config.toml
model = "self-supervised image encoder"
dataset = "retinal OCT scans (Kermany 2017)"
train_examples = 98430
image_size = 32
crop_scale_min = 0.4
horizontal_flip = true
rotation_deg = 10
color_jitter = 0.4
method = "barlow_twins"
arch = "mlp"
layers = 6
norm = "layernorm"
norm_position = "pre"
activation = "gelu"
mlp_ratio = 6
inner_norm = false
width = 256
projector_hidden = 512
projector_out = 512
projector_hidden_layers = 1
init = "kaiming_normal"
residual_init = "scaled_by_depth"
optimizer = "soap"
beta2 = 0.95
lr = 0.0013
beta1 = 0.95
shampoo_beta = 0.95
eps = 1e-08
precondition_frequency = 16
max_precond_dim = 1024
one_sided = false
adamw_lr_other_params = 0.0021
steps = 20000
batch_size = 256
epochs = 52.0
lr_schedule = "step"
warmup_steps = 2000
weight_decay = 0.0
adamw_weight_decay_other_params = 0.01
Rows from block 3, named by matrix and row number. Rows with one number belong to one neuron. Each number is 200 + 30 x the weight over its row's rms, rounded and kept within 0 to 999. All counts start at 0. After the name is the row's rms in percent of the matrix's.
# fc1: MLP up (model.blocks.3.mlp.fc1.weight, 1536x256), inputs 104-155
# fc2: MLP down (model.blocks.3.mlp.fc2.weight, 256x1536, transposed), outputs 104-155
fc1.975,099,164,127,243,220,183,168,167,156,222,166,201,238,228,273,221,165,195,163,200,200,204,224,192,180,211,213,261,244,215,208,295,177,192,221,206,176,173,228,184,227,251,222,217,199,180,203,236,212,197,185,224,164
fc2.975,109,186,213,194,205,155,237,220,195,206,191,201,129,225,218,160,192,229,242,235,252,242,182,187,185,176,162,194,211,168,162,201,252,150,231,160,230,185,179,162,215,150,251,154,157,240,225,237,169,185,221,150,238
fc1.976,094,133,208,176,213,180,218,225,235,190,204,241,253,167,185,202,193,179,200,144,184,185,218,218,187,180,207,216,217,190,274,170,226,206,183,194,196,212,147,202,184,182,162,258,264,185,261,216,243,209,172,184,159
fc2.976,091,235,198,201,195,216,218,183,219,183,182,156,191,250,187,215,207,227,173,234,254,219,174,152,216,218,220,207,161,199,170,236,200,196,232,209,236,214,246,252,178,142,209,194,193,203,160,195,187,181,250,182,271
fc1.977,100,176,184,186,206,180,138,162,219,192,209,214,211,170,246,171,206,177,154,221,160,197,211,214,223,192,189,169,183,218,180,241,182,209,173,160,185,216,204,175,205,230,145,197,165,196,173,214,176,189,202,185,241
fc2.977,102,236,226,147,169,188,152,242,170,163,209,203,166,230,213,164,231,210,195,228,241,157,142,204,215,193,198,223,191,202,195,219,216,141,215,149,202,216,181,174,242,181,177,185,185,190,239,241,179,224,215,181,182
fc1.978,099,189,170,244,213,168,243,232,226,142,210,173,214,224,184,188,194,257,180,173,241,190,192,194,171,182,200,232,210,189,234,185,230,197,239,227,156,276,194,254,200,178,163,173,191,222,189,233,146,205,218,215,185
fc2.978,100,195,215,238,200,193,217,190,228,235,184,236,205,174,233,204,192,218,194,183,238,247,265,238,211,229,159,210,212,150,171,163,207,203,187,267,176,224,208,218,189,183,203,206,243,170,188,157,213,170,155,200,198
fc1.979,110,138,222,210,195,213,184,149,158,153,168,184,217,245,221,147,243,183,163,231,177,246,206,172,262,191,172,188,185,185,206,197,174,159,216,209,189,196,226,205,201,206,221,192,254,195,203,232,224,203,161,220,146
fc2.979,121,187,223,213,242,244,227,143,170,219,186,222,219,216,252,222,211,150,190,192,226,204,162,202,147,200,203,243,224,263,150,166,220,219,237,255,224,197,219,237,232,164,211,218,125,138,215,224,156,213,227,177,174
fc1.980,101,223,173,168,175,170,159,172,216,166,233,184,181,209,163,243,223,155,220,202,195,189,235,198,240,216,158,188,239,234,225,199,246,232,225,238,211,191,213,220,233,153,194,287,213,196,224,254,200,199,186,182,240
fc2.980,122,230,237,195,209,200,185,216,208,185,203,185,157,262,223,149,248,226,197,208,171,212,205,184,188,228,156,230,152,122,166,174,204,195,192,148,178,220,166,219,153,213,232,208,217,187,180,207,246,221,189,214,209
fc1.981,114,184,231,200,133,136,186,188,202,202,194,204,194,188,207,194,193,177,233,230,220,211,193,212,122,208,181,185,199,208,228,231,182,237,172,214,203,192,251,214,180,208,247,154,218,204,180,208,177,199,208,248,238
fc2.981,109,169,218,202,253,196,223,226,140,157,172,230,217,176,251,143,204,188,175,288,259,178,211,219,239,200,202,239,211,223,163,199,220,179,186,195,173,213,178,175,266,202,184,214,209,226,184,249,212,219,182,194,218
fc1.982,090,232,203,204,227,195,222,184,197,220,151,236,205,215,197,168,245,163,230,170,240,262,128,210,151,203,185,188,251,160,228,191,241,148,179,183,210,179,199,203,188,241,157,222,266,159,264,167,207,200,207,184,233
fc2.982,081,168,251,230,193,183,214,187,234,189,250,193,232,186,232,240,198,234,208,241,193,136,231,199,217,214,213,203,151,276,199,170,164,224,248,235,220,215,233,204,245,208,278,201,188,207,173,234,178,236,224,187,171
fc1.983,098,228,162,195,205,208,256,247,228,208,177,268,211,195,210,186,172,161,180,210,210,166,257,182,108,208,185,217,214,213,168,231,159,156,168,233,216,183,191,205,247,196,209,215,239,170,239,195,240,204,219,209,227
fc2.983,095,141,235,222,222,200,203,179,160,188,171,134,198,175,224,248,238,221,147,193,226,181,189,201,226,206,209,223,248,259,214,154,199,236,229,173,178,219,208,200,215,203,163,185,208,199,200,273,181,193,202,205,177
fc1.984,097,221,207,252,212,220,193,159,188,202,219,216,235,164,208,197,196,209,254,229,228,200,202,231,217,193,144,142,200,199,205,179,184,129,191,187,236,286,213,176,204,221,213,258,195,189,241,231,238,214,282,168,192
fc2.984,099,150,213,212,184,188,209,228,203,134,193,220,201,178,201,215,179,215,165,217,214,198,217,174,203,203,221,231,251,153,187,207,243,196,177,196,179,160,222,228,191,244,163,137,298,201,224,213,207,212,195,223,267
fc1.985,100,180,204,205,249,158,203,201,187,226,218,197,217,234,242,191,182,208,181,160,200,221,164,255,218,189,186,198,183,215,174,178,209,206,163,201,214,250,163,226,192,233,187,208,239,159,184,189,188,229,196,215,200
fc2.985,108,189,193,212,179,171,173,205,249,229,194,180,266,167,161,178,251,136,197,194,207,213,182,139,209,217,202,203,200,199,245,208,203,181,200,175,147,194,231,185,223,153,239,248,182,127,181,222,207,209,179,185,160
fc1.986,095,206,143,181,181,223,228,187,219,203,161,192,232,221,206,220,174,199,206,199,189,209,197,167,136,204,245,240,214,188,219,175,192,220,161,246,154,255,248,202,177,247,203,207,209,186,193,230,231,177,218,213,240
fc2.986,079,167,205,233,205,175,230,233,172,247,239,224,144,226,207,165,221,149,222,210,164,208,207,165,243,144,225,182,181,216,143,187,198,173,248,161,247,175,175,203,235,151,170,180,199,213,182,148,171,207,225,237,194
fc1.987,102,194,220,195,182,156,192,246,189,204,251,161,227,182,219,159,166,197,208,164,192,221,184,205,147,270,170,191,159,248,169,250,252,219,212,193,170,244,149,153,224,236,204,240,203,156,169,209,181,200,239,214,255
fc2.987,096,209,229,198,231,214,187,166,238,232,174,194,196,193,154,259,225,202,196,217,257,154,207,220,243,152,215,205,209,171,205,163,157,207,171,167,238,173,238,228,181,179,216,185,195,237,253,222,203,175,189,163,172
fc1.988,100,203,128,158,138,228,149,169,184,215,165,214,190,264,234,172,175,220,212,203,238,181,225,130,214,256,186,191,233,202,212,196,189,206,188,193,214,202,230,223,220,167,195,198,207,203,182,208,236,248,147,223,184
fc2.988,110,166,228,197,255,231,209,200,166,214,227,150,210,171,216,243,207,218,195,225,153,178,252,286,169,174,214,214,173,269,217,178,198,222,264,214,165,235,185,185,205,233,211,226,241,183,216,258,142,212,248,203,185
fc1.989,088,187,224,213,210,192,112,157,194,162,201,198,245,197,208,197,137,222,174,184,215,218,158,214,192,166,203,168,214,231,249,168,146,163,207,214,164,211,220,192,192,183,199,267,215,201,186,213,187,160,204,225,184
fc2.989,090,165,216,189,185,215,242,250,242,189,169,130,192,193,210,224,187,198,201,185,218,205,184,190,165,244,238,253,185,231,154,199,197,234,217,197,213,153,152,181,199,193,168,181,163,220,212,192,237,240,213,189,213
fc1.990,093,209,241,171,180,207,203,170,234,226,190,133,163,189,194,196,230,110,209,219,242,188,224,183,240,202,209,195,202,203,189,205,228,174,191,204,245,209,145,175,175,212,236,210,201,191,185,203,189,196,203,216,218
fc2.990,105,215,117,208,156,174,192,183,168,229,211,249,206,203,136,183,235,190,170,212,126,194,164,255,209,224,210,257,183,234,201,175,228,219,202,122,239,194,220,200,164,163,151,189,182,181,199,199,220,175,179,197,185
fc1.991,092,197,228,222,205,199,263,161,179,262,178,174,194,172,200,221,181,230,173,90,203,205,215,230,246,172,161,217,189,242,194,218,214,154,177,224,234,157,164,203,209,231,189,165,266,238,159,211,229,254,185,226,192
fc2.991,088,161,180,133,245,190,175,243,224,221,223,206,238,186,213,261,208,177,171,218,210,294,233,199,216,224,142,234,132,172,177,208,214,215,200,228,243,214,258,178,216,194,207,198,188,193,151,168,186,193,205,111,200
fc1.992,089,206,171,188,160,193,267,211,221,260,232,157,186,241,246,238,254,199,197,184,246,270,215,248,160,177,225,187,205,211,229,159,240,239,256,162,180,164,194,175,196,227,243,218,186,246,176,171,215,181,179,226,230
fc2.992,085,212,232,222,231,190,164,212,196,187,231,236,202,212,193,144,198,206,189,231,211,152,171,216,225,213,213,160,161,177,192,204,195,166,198,189,236,240,185,227,204,142,192,227,171,149,247,233,159,188,170,178,210
fc1.993,116,245,218,230,171,201,221,184,123,228,213,217,175,235,180,247,161,152,184,241,230,179,214,249,203,227,220,206,275,195,162,250,248,195,172,212,220,233,178,205,172,187,236,184,187,230,206,181,204,189,221,170,189
fc2.993,115,186,149,193,115,160,252,175,212,221,209,234,163,212,179,198,191,250,229,186,157,195,172,224,167,238,200,262,233,183,193,226,167,185,215,193,251,200,216,241,182,175,176,117,228,196,219,269,187,216,230,235,202
fc1.994,091,202,190,162,191,227,249,220,278,177,214,161,242,163,185,207,201,128,163,183,204,214,191,223,179,215,160,216,157,212,249,187,203,155,205,228,199,160,189,185,192,253,218,224,186,202,131,206,221,197,177,215,199
fc2.994,085,236,235,197,227,150,183,241,123,211,185,181,201,236,180,207,216,227,157,189,212,201,225,180,288,206,196,172,244,198,219,165,165,187,159,159,234,196,176,168,271,182,196,195,221,217,233,161,177,188,181,173,241
fc1.995,092,167,206,180,194,250,163,225,165,191,209,172,176,185,259,185,219,218,233,232,149,210,181,231,222,133,202,211,209,216,218,209,241,157,268,231,195,160,215,203,171,211,178,182,166,198,178,193,225,227,196,227,165
fc2.995,079,186,232,193,212,201,182,131,214,217,239,236,153,232,200,229,162,211,210,158,206,177,224,213,243,216,186,210,226,210,207,238,216,167,190,233,200,230,192,216,258,193,201,248,214,246,261,201,189,240,208,199,199
fc1.996,104,185,178,213,195,158,197,175,189,200,174,141,216,212,223,108,149,237,223,210,248,198,202,193,206,233,174,201,149,185,239,238,183,179,176,199,147,180,232,178,210,196,247,285,225,179,195,198,178,210,183,247,181
fc2.996,094,185,159,191,255,226,164,257,205,186,241,193,166,212,178,227,208,205,207,194,147,168,181,199,205,150,256,230,195,262,167,181,174,216,232,196,195,191,187,180,195,182,143,150,160,262,202,183,134,176,187,212,221
fc1.997,096,145,166,168,133,228,160,177,163,226,219,158,199,245,243,227,190,157,199,206,218,130,165,211,216,229,221,240,207,175,188,261,162,222,174,147,143,184,163,241,243,223,179,200,187,253,155,189,206,220,160,192,175
fc2.997,109,159,221,207,160,196,187,225,274,149,206,138,188,217,129,160,185,202,207,209,250,266,168,211,172,193,211,163,218,200,235,166,211,175,184,210,187,200,217,199,226,169,171,184,179,190,249,217,249,201,164,215,170
fc1.998,097,180,209,202,213,211,198,149,216,193,215,234,187,216,213,212,164,143,193,209,216,188,171,174,235,171,212,203,185,245,230,194,172,194,205,226,126,173,231,176,204,220,214,277,249,179,224,181,181,169,198,204,196
fc2.998,093,211,228,195,205,168,200,212,219,190,191,206,202,182,182,186,190,199,186,247,218,218,159,249,193,190,154,225,206,157,218,182,156,236,186,201,285,244,210,219,165,209,146,224,216,174,217,192,235,144,211,253,228
fc1.999,102,207,195,239,232,162,218,240,169,162,186,179,196,197,191,148,210,233,190,201,179,223,200,228,236,217,195,232,177,186,150,166,204,220,118,197,225,223,121,188,195,231,185,188,197,185,209,161,218,182,177,163,215
fc2.999,113,223,212,230,265,181,213,209,236,171,220,165,223,204,183,208,209,231,228,152,218,222,249,159,154,158,217,213,207,184,174,254,238,177,205,265,251,188,221,227,223,188,201,191,231,143,159,230,176,211,236,173,219
fc1.1000,096,215,155,237,161,197,232,158,210,186,246,228,161,177,212,179,208,225,193,233,264,235,193,197,156,216,203,214,227,198,226,141,264,228,242,264,224,227,228,215,192,206,187,209,183,192,206,202,170,248,158,183,230
fc2.1000,082,229,230,188,160,174,221,274,181,221,238,220,159,241,145,149,222,188,215,187,156,196,190,191,222,215,221,221,191,179,143,142,132,209,181,102,255,133,196,232,230,185,198,177,206,215,196,202,227,150,212,183,223
fc1.1001,093,225,145,254,193,179,178,166,192,236,197,228,228,228,224,217,195,217,210,190,228,203,196,213,192,194,261,123,169,220,164,213,180,223,164,233,162,227,155,234,164,220,192,178,151,188,155,212,213,203,134,229,166
fc2.1001,097,228,227,177,209,177,246,167,257,173,240,180,213,146,230,165,232,218,183,191,198,218,219,190,137,228,217,229,204,167,187,244,206,170,266,215,200,186,163,198,189,219,175,188,209,175,191,199,233,224,164,175,206
fc1.1002,090,203,137,211,176,215,225,248,212,154,231,204,207,245,267,165,197,201,185,244,191,144,192,177,147,203,162,205,215,220,202,211,271,211,222,200,242,269,190,218,219,206,214,157,198,179,182,240,184,201,207,197,243
fc2.1002,075,177,211,210,207,200,198,214,229,237,207,170,168,149,181,214,179,204,202,194,212,201,302,225,229,218,222,189,150,199,228,180,163,189,218,199,225,157,214,193,206,179,155,257,176,232,169,133,219,221,174,176,191
fc1.1003,110,195,202,238,273,154,227,191,190,222,191,207,296,160,179,203,230,176,231,203,254,180,244,216,190,240,196,198,122,259,196,231,199,177,198,199,160,211,148,186,235,226,251,232,151,199,166,205,197,140,193,195,252
fc2.1003,100,209,244,176,209,219,224,172,191,175,178,200,215,219,208,190,224,173,151,129,202,158,263,260,191,143,193,233,198,176,227,196,257,184,223,188,252,159,216,248,275,225,173,218,226,171,277,174,209,221,208,219,189