config = dict(
    dataset='retinal OCT scans (Kermany 2017)',
    image_size=32,
    horizontal_flip=True,
    rotation_deg=10,
    layers=6,
    norm_position='pre',
    optimizer='soap',
    learning_rate=0.0013,
    one_sided=False,
    adamw_lr_other_params=0.0021,
)
Rows from block 3, named by matrix and row number. Rows with one number belong to one neuron. Each number is 500 + 50 x the weight over its row's rms, rounded and kept within 0 to 999. All counts start at 0. Numbers have three digits each. After the name is the row's rms in percent of the matrix's.
# fc1: MLP up (model.blocks.3.mlp.fc1.weight, 1536x256), inputs 0-51
# fc2: MLP down (model.blocks.3.mlp.fc2.weight, 256x1536, transposed), outputs 0-51
fc1.1306 093:539496554571459485480511605452618503573513541513498447472558503512453412563601457493509423608559446537554516468445559468474551535484445478553520476501489498
fc2.1306 110:487512477509464519415479474507465497441548485524537508547523451526466458505543494513522531546529500364415507429543483559574452528581475459504556519625517476
fc1.1307 090:491513398553428513461446504551585424583467456503463530528465423436572503533538433536564502533505524490577495478514367516460532517457470541591608503548528541
fc2.1307 081:549496474541548509597508485496508507457525523512425577415515507481499545493392465532440521463480398429539568368435560466587512490486552449517504537462518384
fc1.1308 086:528543459438548441563606542511457456547513481493505584544442491504471553511538486513458473490554579545484475555531569343552429557533514532462553504382548535
fc2.1308 081:495530591519418446495397492529430469478427477507564515565542454557500493487524550421589530497453508477476528457462493608496430440466527436533405425597428419
fc1.1309 099:520474462532493463584465522432464528492487562462530483512544459531600448526527398563587510488550546420497491420564479469532484457507427476461509438531570536
fc2.1309 086:441496469551417491497462489580507507558456385466491575488568505564450494444363520582518467501455371482572486437485481484552553498407600514521400536500505431
fc1.1310 093:560554448489580418503460445505490466467446487534592406517488433443523554605506493402463514480577505493451452475525448447501531500517492478424518506445425505
fc2.1310 096:407445544472539533519509511534589500528470559616485475553467526513434511602477517559524481596500473430453471524529448501497548505602594453578599475586478519
fc1.1311 110:415467493489406451504555527546492463542533425438527396439464456563544526467477495525512536468589492497518541487505441455576456431534401496481460499526540472
fc2.1311 102:561520548544518554527446493453442490506466471505496514506516512460530507605462445521502483428396525447525520468436462411525448505467567471615501557540535442
fc1.1312 093:526523385529541481447484512580450444459456547496491456482508469429480465497413452423534472506473573546618544423506524538460468523495566500501502470558505455
fc2.1312 097:503571578525500461520410527539545579523454480518458474408493476470392486459536481552496542505504492448403465499460536537454600592421464470417522519425376543
fc1.1313 102:563462489372531504590573561504491498503474423581420574461455506440408456520540410558535569505529523464618542433521493576593627531489543444403415577465545630
fc2.1313 108:431477510592476481497467456499467518458508534444566456531474513542581512518509509438481445463464496510411479519466521461499408426488534476438551419586484446
fc1.1314 095:457550523494464475494507462542441516531484499613562536449530517507524496530547502468482448537590542439518406427538506520508472495480485453584499524577550544
fc2.1314 088:569568442528524513494533526509513483522507577486415459560513459579490493453448397546539463529419465479352530439353400448555513549476494497480488498508450523
fc1.1315 093:542542566581489479533495462492523502500525445490489426548451552497393575529486503531538406585434482508511559437543448465367547525464568540478544463473421546
fc2.1315 113:458511448445544468432563529534481504581443564492537567581518468521604587540570429533434570435534530475487449492541623448628534488561509483554562519572518535
fc1.1316 113:572498460452515468495494541475432449529497494477479456543459486474477461467527529596404517488571432523505570576481559497549639540475584514546484576472434482
fc2.1316 101:425506535498452521447515546530531497484394563472531527443481508464399563544528537401491568512544497514580534535454472483569479479551543484497551422515642424
fc1.1317 099:548447464576517480531438486456402489471504509514532459507451540522464495455606413502540471537495492514426513567523509509494419437432490483494521508550538433
fc2.1317 104:513415409616482578551400522539528487448474506461527533451512512525441490453497407485446485513457477562523501612485476630510500487499532484424410511487545469
fc1.1318 094:523538525486507513497494421432478563402495570581435516549537416586453463533583463464515503522456527567441481522504456476442495572522504448496507466533499504
fc2.1318 105:512589604386573373486436620508514560417511522477489560509545471444512463506568526513526498476524544469499454465548500480500455518513586484408474446520482423
fc1.1319 096:548543510555504589445555468576491457497452445478504481464430546491546629461459552475543422592522499546446408519642503516535514438550541484479453566517474529
fc2.1319 106:424510523515561440585527530461368434453540493450532520536493538555506490576493512430450552527482460639557457430543376507496539523561493576550431407456417548
fc1.1320 088:479573463487517442494427513511506560569496494487489476556490447514507525499491537549557468481502485487578474564406500481543429571419500461485528580575499492
fc2.1320 085:525473453523474509484512505521518534516471455529557563421440507481457533480420457467530451469542442437489527475526574558520562466551526472605547531598534439
fc1.1321 117:526509529560612446457477546573480483544494502514457512514523615446511463506542597472570539547508445479504516429479581474531474486444520540542516439580495597
fc2.1321 105:468397511472483513446510481516477576468467493494586440524549559478402580490473448496531477591448546494462556489473528448444427494528520463441436584474585578
fc1.1322 094:486469474410503471629455494500481456556473455484444444559403511576498560468501536539519497572484557448536521467499610473476424480469573455503508547540519394
fc2.1322 092:543517467495430474445588526550426564518547537471541528389504532485547448510516516410559447411472567570477477510533545516507411497553576464482501438555397464
fc1.1323 123:441523532488529549582500467460501447494544510448499390535545500489548467444518577535547527512488463553579554431476542389532568521527435490513473516482458501
fc2.1323 128:437500465490561438458482571529586458411585475484508467474483527632484507481506501472470565527613465566454523507446527357560621442388463462547471512535513435
fc1.1324 083:498453517502516532525610528458432540578432382496407610595533496467462573541570536515651505512454517515410566486480526518500579524492560509444536613544441502
fc2.1324 077:577638481505525536474420459549450426522570540511591459522444535508502478424451480407474522422599562409558458560485453513561442496456561429526556454483549460
fc1.1325 087:488454459443376581620505524541538468613563443510509464536592539579536507470565520608422484498539475539542422438544447433489493557507512506450445450443526586
fc2.1325 075:465514461517545477426547508525499452486498599528516522548437534483515508471441440384599567520462481531552545491467576475568553416426411502591554524556438429
fc1.1326 084:563497561533480635412497509493446508455557613505538487471493617450450504511481492518439579410562490518409463510504498562546462469488434428516519502472598544
fc2.1326 071:405616419447539454486532404554520498477525439590490482537585494509483502446457548437610463571501531509564583462471568414464511539467501566506369487561423459
fc1.1327 093:496526513483550585521596567435425517437469433492508397541488516423519574506474566484451509530440485460417527542507538419530462473528466584549448511479417498
fc2.1327 108:408514490493459391501507444457479493495558524579521512534502462563460452468529515613515604491500494495538478542508562523506537446577514465560462515487466532
fc1.1328 094:580503499465546510546633545506528575438511454463528401523418458526619586502492538442442431545526524561547460495530465522500501513579425491455555528518487470
fc2.1328 091:513434532463470481478580501517385487541504492576557521517559573476477491577542460540493550503491544583477502493563404528573572478507518545602479405489451531
fc1.1329 106:541520562527467465471525532483567462511462531433452593527553401496558452506467512551478519495513551461504569436424480523555483469440471432639509521488450468
fc2.1329 125:484452437586513460542392485450480481449570549543548508477489513497452490538609446479537471551590411442447505486538508446470523470456496430424491511510468462
fc1.1330 090:486510500447536536589472528531483492575390400410415565554433487432561553554460491538611501456527474513548470542524482548475596423458514464500525659542433518
fc2.1330 081:494597525524458465431572541457563444496578513528655441490530532568444484451493555498486533490527443484525519530515462469460472566546500530472496415515588453
fc1.1331 088:425519510435500620541453483479463437592452548475489522510375520482437536652510488420543470512521395541463483469508567439486535457548535523432556543533453450
fc2.1331 081:516470453535579422451508480473546541425443475522504549512516492484430478445589484550464522450517511494467523453478531526454482502484431381539432541469507561
fc1.1332 111:503406475487521418499562477499474523532510504515518542598510472478443569577523491438461545494546477461489579508489458487447525539496502484485643451437397543
fc2.1332 111:526488485487570563405481472496561507498482483418503412408547600588487586546428461479461479516513490537493456502520520480473532509548540538548533488425542511
fc1.1333 099:534434554497516456489478484473500558520413490536600584493497516551490489602523478522493481435493477534474538543514502546526517449506519465439483547454467544
fc2.1333 101:483508508471581571459500565462520521497497548488452546535479501455558529513441636500481497498498527449456448470518524569413483532543504480542430482548538436
fc1.1334 095:529521522435496545433425519522466551430428489423558454507484500491451492514478613551489449601558460444487492546420504535427513449482416556503519538505389490
fc2.1334 083:458572406510517554467480478468523510503500574628471574479411518479483435512489485391518436447473563552462475514465499545487462474496484423507495486496637626
fc1.1335 096:501510512374497530504464550498522561548475526449493472425533482432527533509521536636443505454432499445543534523573452629476480445450486476470531480479555462
fc2.1335 095:524465432628510500463554461513502480490446533533548533516525566613459493521484497428578579491596451545418503520434594475472474592481445527565346549537534497
fc1.1336 086:479519540452537480444461546375509447479580453492483514445538504539532506545587531476464550582491480487434450415478574518498469468523551455498392416489409539
fc2.1336 083:475607520526428465509537519594447500531448572466490462442533603546566515433614547518479496542556536509575496555520507496570438439481476519560488352475586366
fc1.1337 099:419477466521581457491551524503580451496596466448453568456545477596472493500448499419529527475516485614524474468541547426489564437540496511452500522455536492
fc2.1337 077:551551476419501535528397430357460527480464520536498469524583498530460484494597507454478554526506480491465507520422432571434437534524544399464486554551495519
fc1.1338 086:466515538469480470497458534368526543475514519427547505529454397493562554506535546511477492429510558472389485526504441527532516605487489519489411457527457464
fc2.1338 087:420409539548499549401559563530499459594577516514542464467532483434481476509550490489463503630616479487526479579526593482525413432502492552539538388459524510
fc1.1339 094:418626541635464590512550525612525463544607464422501549425469501492474485437510487478511490501532532506576526464455528444450594455464491498488497515575443584
fc2.1339 089:426443442462471492470509473522543549495391644609524518532554485532535537490446501612507495510570451566512514475563477549502523429460455442558483516448563502
fc1.1340 099:432545495531539500530503434590551527498433456592466582523516541511551533432488552541560434342516525440468448483534527552473508517546454521523441510537481544
fc2.1340 085:515481553489500602562544455371449547631418602427416473492484580460548486546512458413446494498547470465452498480451527551623487511540491534549583518560405521
fc1.1341 115:461575432590500524535448488483579449402531548539499483607574473555433506489517541522539543506512541537397499442518589562503444507466502501515397600498448471
fc2.1341 131:491458452457466527503518594553467484545463492494474446473510451451518393405515456477541534514483505426467388467537483444490476597522596484475556454510431531
fc1.1342 102:341474479480613561488437461487526489454441547557504568481521527510524487496529562534522567555437566446427476545439521536516425497548481496493489481518502465
fc2.1342 109:477480491520429512418563599499524627462559444552520469531587419460422508402546476501477522471477403474529519476464496487464478479446557497440494520558538497
fc1.1343 081:477474455496505500512499520462431610416472492484493620638479506453455528473536479550449559505473470466500507540494464425506570443483518523438537557470438484
fc2.1343 085:521435450498517458462493441451545413534564561523546535466485516541493420486487521436583467464528546451510455468558578538548418582460527473533511497504536577
fc1.1344 107:501569478490363495419525561451507598518524537520481464464520501570590511478450507455591498571518450439557540410498514472517604469534503346448501578442614532
fc2.1344 110:455433524521537484601524550504550480505415498496446527563492507476482466511575471602495504476414452484577488558465479492484445524424535596553493435520472488
fc1.1345 104:484503516512600527503526450465467390422548574588430598483541467509518428461517546558571530465554469481505499550482444491534388512523623492478447498432576429
fc2.1345 088:519576479501532534540562496531534472651591416550456471377450563465532526466479548492465506481404488506576551567483541526581490569514385554471563447425495456
fc1.1346 099:525572586507467576531495490511517484486392455465514531481508481447430380469468388396501499528599424403468514502523528477387507506418497479448526464390548589
fc2.1346 102:482452468469430507422464559490469589504586491499543546459498499507482513528588536523489581436488444588491546520470393539530610511441527422546441459558398384
fc1.1347 094:536569468468493524397531472474492460470463453440500519453479482499624591501499437539532483494475466400486494532499533572525503513558437499488471537526434516
fc2.1347 093:443557564556474489540480458492477578457506529527442423464557567541459424535453530457512452509606494560546511556517496431545459479546493500576468446492478471
fc1.1348 085:432567513404556496500517497478390502580506474462423495501501435502599530524464579533560607531548591497417473485464484516400468430533450475571493500524446527
fc2.1348 078:571597510461472561515557518528505557555471585469474481487486520472535552487575494482437448472518457475559477420450511522560435506537400582500517430595531430
fc1.1349 100:501358553414487459463472508503364523522479527459486470492521554523446518496512512533428528637544470456546438514492449498491485572479600508492463368509443414
fc2.1349 110:476385472474561523476514566543539501479539503513566512418521517504504431480560527584516571469507472475387477406548542497545625536571564468550521514505537520
fc1.1350 114:519485538545581547501482570449417439461451456405548485440502573575492529492530459545481506529490450494532473561468598422512449505518467449500470585461529408
fc2.1350 113:488372489408513541488482560509624517459593439622494554589494489417571489530487578482515481466461505581508476551507457404510508534473466545487468482525521530
fc1.1351 091:547566400466552397446563485557583468517519562389482405613496472512506500546539446607489501552608454593485598407519481542521516453467564578400564471550492484
fc2.1351 087:434518479476450513501447504456520498565402553492492601423525472498516584503469576396483509488565544419443464572469532515514506623539416515647458545471442538
fc1.1352 101:557552510507512542479457500493491557542566430472521502470505519594462488541543601531585542551464581451454476497505574466431434544448486454526490507600525480
fc2.1352 105:471364459487442486526546539429502512456408622523516582532508495514410489467461473425550513515525425504454596557522470544484600413457535515438543449463493551
fc1.1353 110:470549595500457472476502584489464547474498506422478542440478559506552526476499536450541481534580493491551439537523501440521453477546496526620499547515494424
fc2.1353 136:545503512465464566480508433410500591519599580524420474407454507574540488596533567499525422499484503514559549450416452634556518597522463442452406475568517505
fc1.1354 092:495477562550461502528477519511502534544418645417608493545510485441489483467536441558412516521500430529350529461456439455554492531515510518509465411545452485
fc2.1354 101:532416468498474513563519526377407464527472528520523465538479483500518421614603504463495503474478528499518417539502561515538486429557493459534521470554534502
fc1.1355 107:498403475562585532524452521440512447527475487564525504477548483598551605501489534441493581494463482475517492464504435549472524477516567411463475450426496537
fc2.1355 109:507581535433527488517572525517451628508476478462494570580402505399489485484563521559455408492563493442444411580420574482489523524499392536466478546513532451
fc1.1356 088:585483438558572515490569491478413494539503543544465528485506576475547418527446512517485487537451420567411478513529538607557494477548600488421531545445506562
fc2.1356 082:429528576451542498483388486480502551419475500487525523531581476471473526496584503442545552517601544519498566527491528401357460502511400516512513441520503471
fc1.1357 091:464538582434524491461529509544527490489479511578503444546506569506558532502487516581492439500425464488580498538563428594504453523447501472503491441562522466
fc2.1357 074:583519396595541550570585473477410534482499526530448558402462548432486591507424508492522433419523456498495425484518541493487585587541581419486564585577458504
fc1.1358 092:483564452507581487521408506539500529520544560555549537531550461541488477518514562512487542505505542489552534556478422493573445518562476464389506462457561529
fc2.1358 095:407476457463483455429523435505559491462505507474465407542515458548505549442522500511499568389578470547466455448478442504493537533485387598478488475562453583
fc1.1359 106:464526609485568497510621645503446516459491438489545517528621526541571594494507523494494479478538387390484541482540501485473421445429582450399583498430549493
fc2.1359 095:481441561534530514538510462534580478533488529506469496489463525506514495508528462523529487451418555513490544523457509512472629535553514525544514505407450561
fc1.1360 111:425455422456493494493497479485600430456513476464436553446520486517574557500448549461512535524498447520462592430536496552417473554512488534455499533537516501
fc2.1360 117:561509551489600582452550480535529479422451438533529556484486496527512516509459510557511571503474542438524491528550615489515480469505520483539477449471479451